From a checkpoint of a small image autoencoder: soap at rate 0.0028.
Rows from block 4 of the encoder of a small image autoencoder, named by matrix and row number. Rows with one number belong to one neuron. Each number is 128 + 24 x the weight over its row's rms, rounded and kept within 0 to 255. All counts start at 0. After the name is the row's rms in percent of the matrix's.
After each neuron's rows are labels from the 100 images, of 14976, where the neuron reaches its highest value: "responds to" is what is common among them. Only what is clearly more common there than usual is listed. The data: microscope photos of single blood and bone marrow cells. In brackets: how many of the 100.
# fc1: MLP up (encoder.blocks.4.mlp.fc1.weight, 320x80), inputs 0-79
# fc2: MLP down (encoder.blocks.4.mlp.fc2.weight, 80x320, transposed), outputs 0-79

fc1.42 091 [136 140 157 188 158 165 123 116 132 133 122 132 155 155 143 147 132 154 153 132 199 130 104 137 129 140 117 133 140 142 125 154  91 117 100  61 126 121  74 118 110 118 132 144 106 114 129 109 107 113 113  74 138 134 144 176 122 146 128 145  88  85 144 121  96 125 100 153 123 126 122 122 134 121 112 158 144 173 136 128]
fc2.42 104 [161 147 148  95  85 112  98 115  88 107 136 154 161 138 139 137 142 125 109 104 122 131 138 142 146 157 146 135 110 127 135 130 140 154 155 128  95 130 155 120 148 104 120 139 112 115 194 108 139 116 152 122 109 137 141 140 114 181 118 109  93 107 118  80 143 136 126 154 154 152  56 119 125 130 115 161  73 133 166 129]
responds to: cell type: segmented neutrophil (46)

fc1.190 105 [105 122  98 135 137 151 133 119 102 120 122 125 115 223 108 131  82 138 158 119 127 176 128 125 151  80 114  92 164 118 164 139 117 199 112 127 115 159 117 156 117 126 118 140 155 163 115 155 131  83 133 115 137 131 133 118 100 107 126 121 105 119 128 106 102 117 146 137 158 107 122 152 131 123 146 107 111 141 140  97]
fc2.190 102 [113 138  87 112 130 122 155 113 119  89  93 136 157  77 133  73 135 144 122  98 144 142 128 136 130 153 151 153 123 126 146 111 135 167 159 114  98 104 122 123 169 167 139 109  85 160 114 102 156 142 133 133 134 151 126 111 109 102 103 125 107 143 133  79 152 145 121 100 148 167  83 152 126 130 159 115 182 140 109 142]
responds to: smear: peripheral blood (46)

fc1.216 127 [113 139 102  61 127 129 120 116 123 172 100 140 142 146 125 130 138 126 128 109 132 130 120 173 158  99  98 128 155  92 120 114 168 139 101 176 137 121 152 143 108 124 108 145 131 154 124  49 139 110 123 151 142 149 136  89 156 122 148 105 111 140 124 110 138 103 142 140 166 175 150 115 139 148 165  76 127 122 129 115]
fc2.216 131 [ 96 142  97 118 149 148 141 117 114  84 120 124 152 135 125 119 111 129 156 124 133 122  85 105 160 126 103 140 118 147  82  84  70 142 131 108 133 128  87 109 150 111 164 127 129 125 102 107 117 145  80 115 135 116 157  77 135 135 118  96 127 158 149 132  97 131 134 124 122 162 149 107 140 102 180  84 127  90 166 128]
responds to: smear: peripheral blood (67); cell type: segmented neutrophil (50)

fc1.16 118 [110 152 111 142 137 171 141 153 123 123 131 129 137  92 119 129 118 166  87  56  91 149 105 133  84 106 123 104 155 135 156 115 113 117 103 102 149 135 141  95 121 115 151 147  90  84 117 125 132 124 114 143 126 124 123  91 173 119 143 163 110 134 112 120 123 113 112 142  95 120 185 138 155 145 132 159 170 140 163 142]
fc2.16 134 [134 107 129 153 173 119 116 143 143 117 123 129  94 109 104  80 122 119 139 168 144 155 148 149  85 115 189 144 132 148 158 101 101 125  77 117 112 131 119 144 143 118  89 144 158 121  92 106 117 118 158 127 152 167 120 145 128 149 111 146 147 131 125  74 131 114  85 140 114 125 156 174 101 129 121 134  82 134 155 112]
responds to: cell type: segmented neutrophil (51)

fc1.260 065 [106 124 182  96 120  93 130  99  97 152 133  98 146 125  83 102 125 152 143 114 112 105 130  91 118  85 117 136 103 139 147 165 137 106  81 118 150 161  87 131 104 120 129 127 136 113 127 132  92 106  89 106 137 124 118 132 137 117 160 129 148 154 108 120  88 164 150  79 129 109  83 122 125 112  96 114  91 161 128 112]
fc2.260 045 [131 112 149  41 149 111 120 123 132 113 112  89 220 119 131 144 115 124 123 123 119  96 133 128 114 121 124  89 144 107 127 152 106 122 111 122 114 125 128 107 138 143 138 138 147 216 122 132  78 130 147 129 127 121 142 115 126 130  84 121 132 135 120 109 134 146 142 130 147  74 121 131 101 135 149 113 130 127 143 117]
responds to: smear: peripheral blood (38)

fc1.186 095 [102 154 151 136 111 128 129 183 130 128  89 124 151 127 123 154 106 162  95 150 115 147 131 125 127 115 104 165  83 103 161 148 170 165 115  94 138 140 104 147 114 111 128 161 103 131 157 187 121 145 116 134 123 121 134 150  87 140 107 146 100 162 120 164 118 136 150 186 120 126 148  79 109 125 139 136 103 154 116 139]
fc2.186 090 [174  65 152 133 142  81 149 129 122 118 118 149 116 100 113 117 129 126 153 131 111 111 131  85 100 165 127 109 136 100 100  96 125 132 122 129 134 128 148 129 119 122 112 187 160 148 119 151 175 148 117 137 125 157 106 106 101 127 161 139 137 136 151  92 143  95 115 142 119 129 127  88 125 105  73  77 163 125 150 146]
responds to: cell type: segmented neutrophil (56); smear: peripheral blood (44)

fc1.99 104 [102  85 117 119 146 148 145 153 164 139 137  83 160 124 123 135 131 143 136 115 130 187 108 158 124 122 131 121 111 134 133 110 133 126 130 107 117 140 145 110 108 114 111 107 105 112 119 145 111 112 126  50 139 141 148  78 118 169 102 101 164 136 142 118 156 143 136 129 168 127 117  73 109 142 115 128 201 111 154 125]
fc2.99 103 [110 139  98 120 111 114 185 125 165 114 113 183  91 125 137 119 134 108 150 149 111 106 143 138 132 141 105 141 111 154 159 146  95 142 163 125 172 105 121 170 167 151 121 125 174 147 134 148 112 142 102 151 111 140 136 112 104  86 102 158 127 140 156 113 102  87 135 122 116  87 135 116 100 158 132 178 108 110 136 145]
responds to: cell type: segmented neutrophil (46)

fc1.272 138 [144 109 137  97 130 147 158 132 117 147  96 124 161 156 116 119 116 127 127  68 104 122 143 100 144 128 115 127 141 105 179 134 112 134 144 186 123 162 134 132 119 198 132 121 166 149 101 153 128 118 136 124 156 135 155 140 128 126 134 114 110 140 122  58 114 102 126 113 152 116 176 143 124 139 126 138  98 156 164  85]
fc2.272 138 [134 159 131 134 162 116 118 131 120 109 167 119 136 108 146 108 106 125 121  62 134 131 160  98 159 116 121 137  90 130 150 139 152 137 151  76 115 103  84 131 129 174 113 145 109 126 164  86  81 114 101 159 124 146 136 149 107 152 141  80 130 104 134 159 154 121 149 117 152 167  93 145 116 116 118 126 138 119  83 134]
responds to: smear: peripheral blood (42)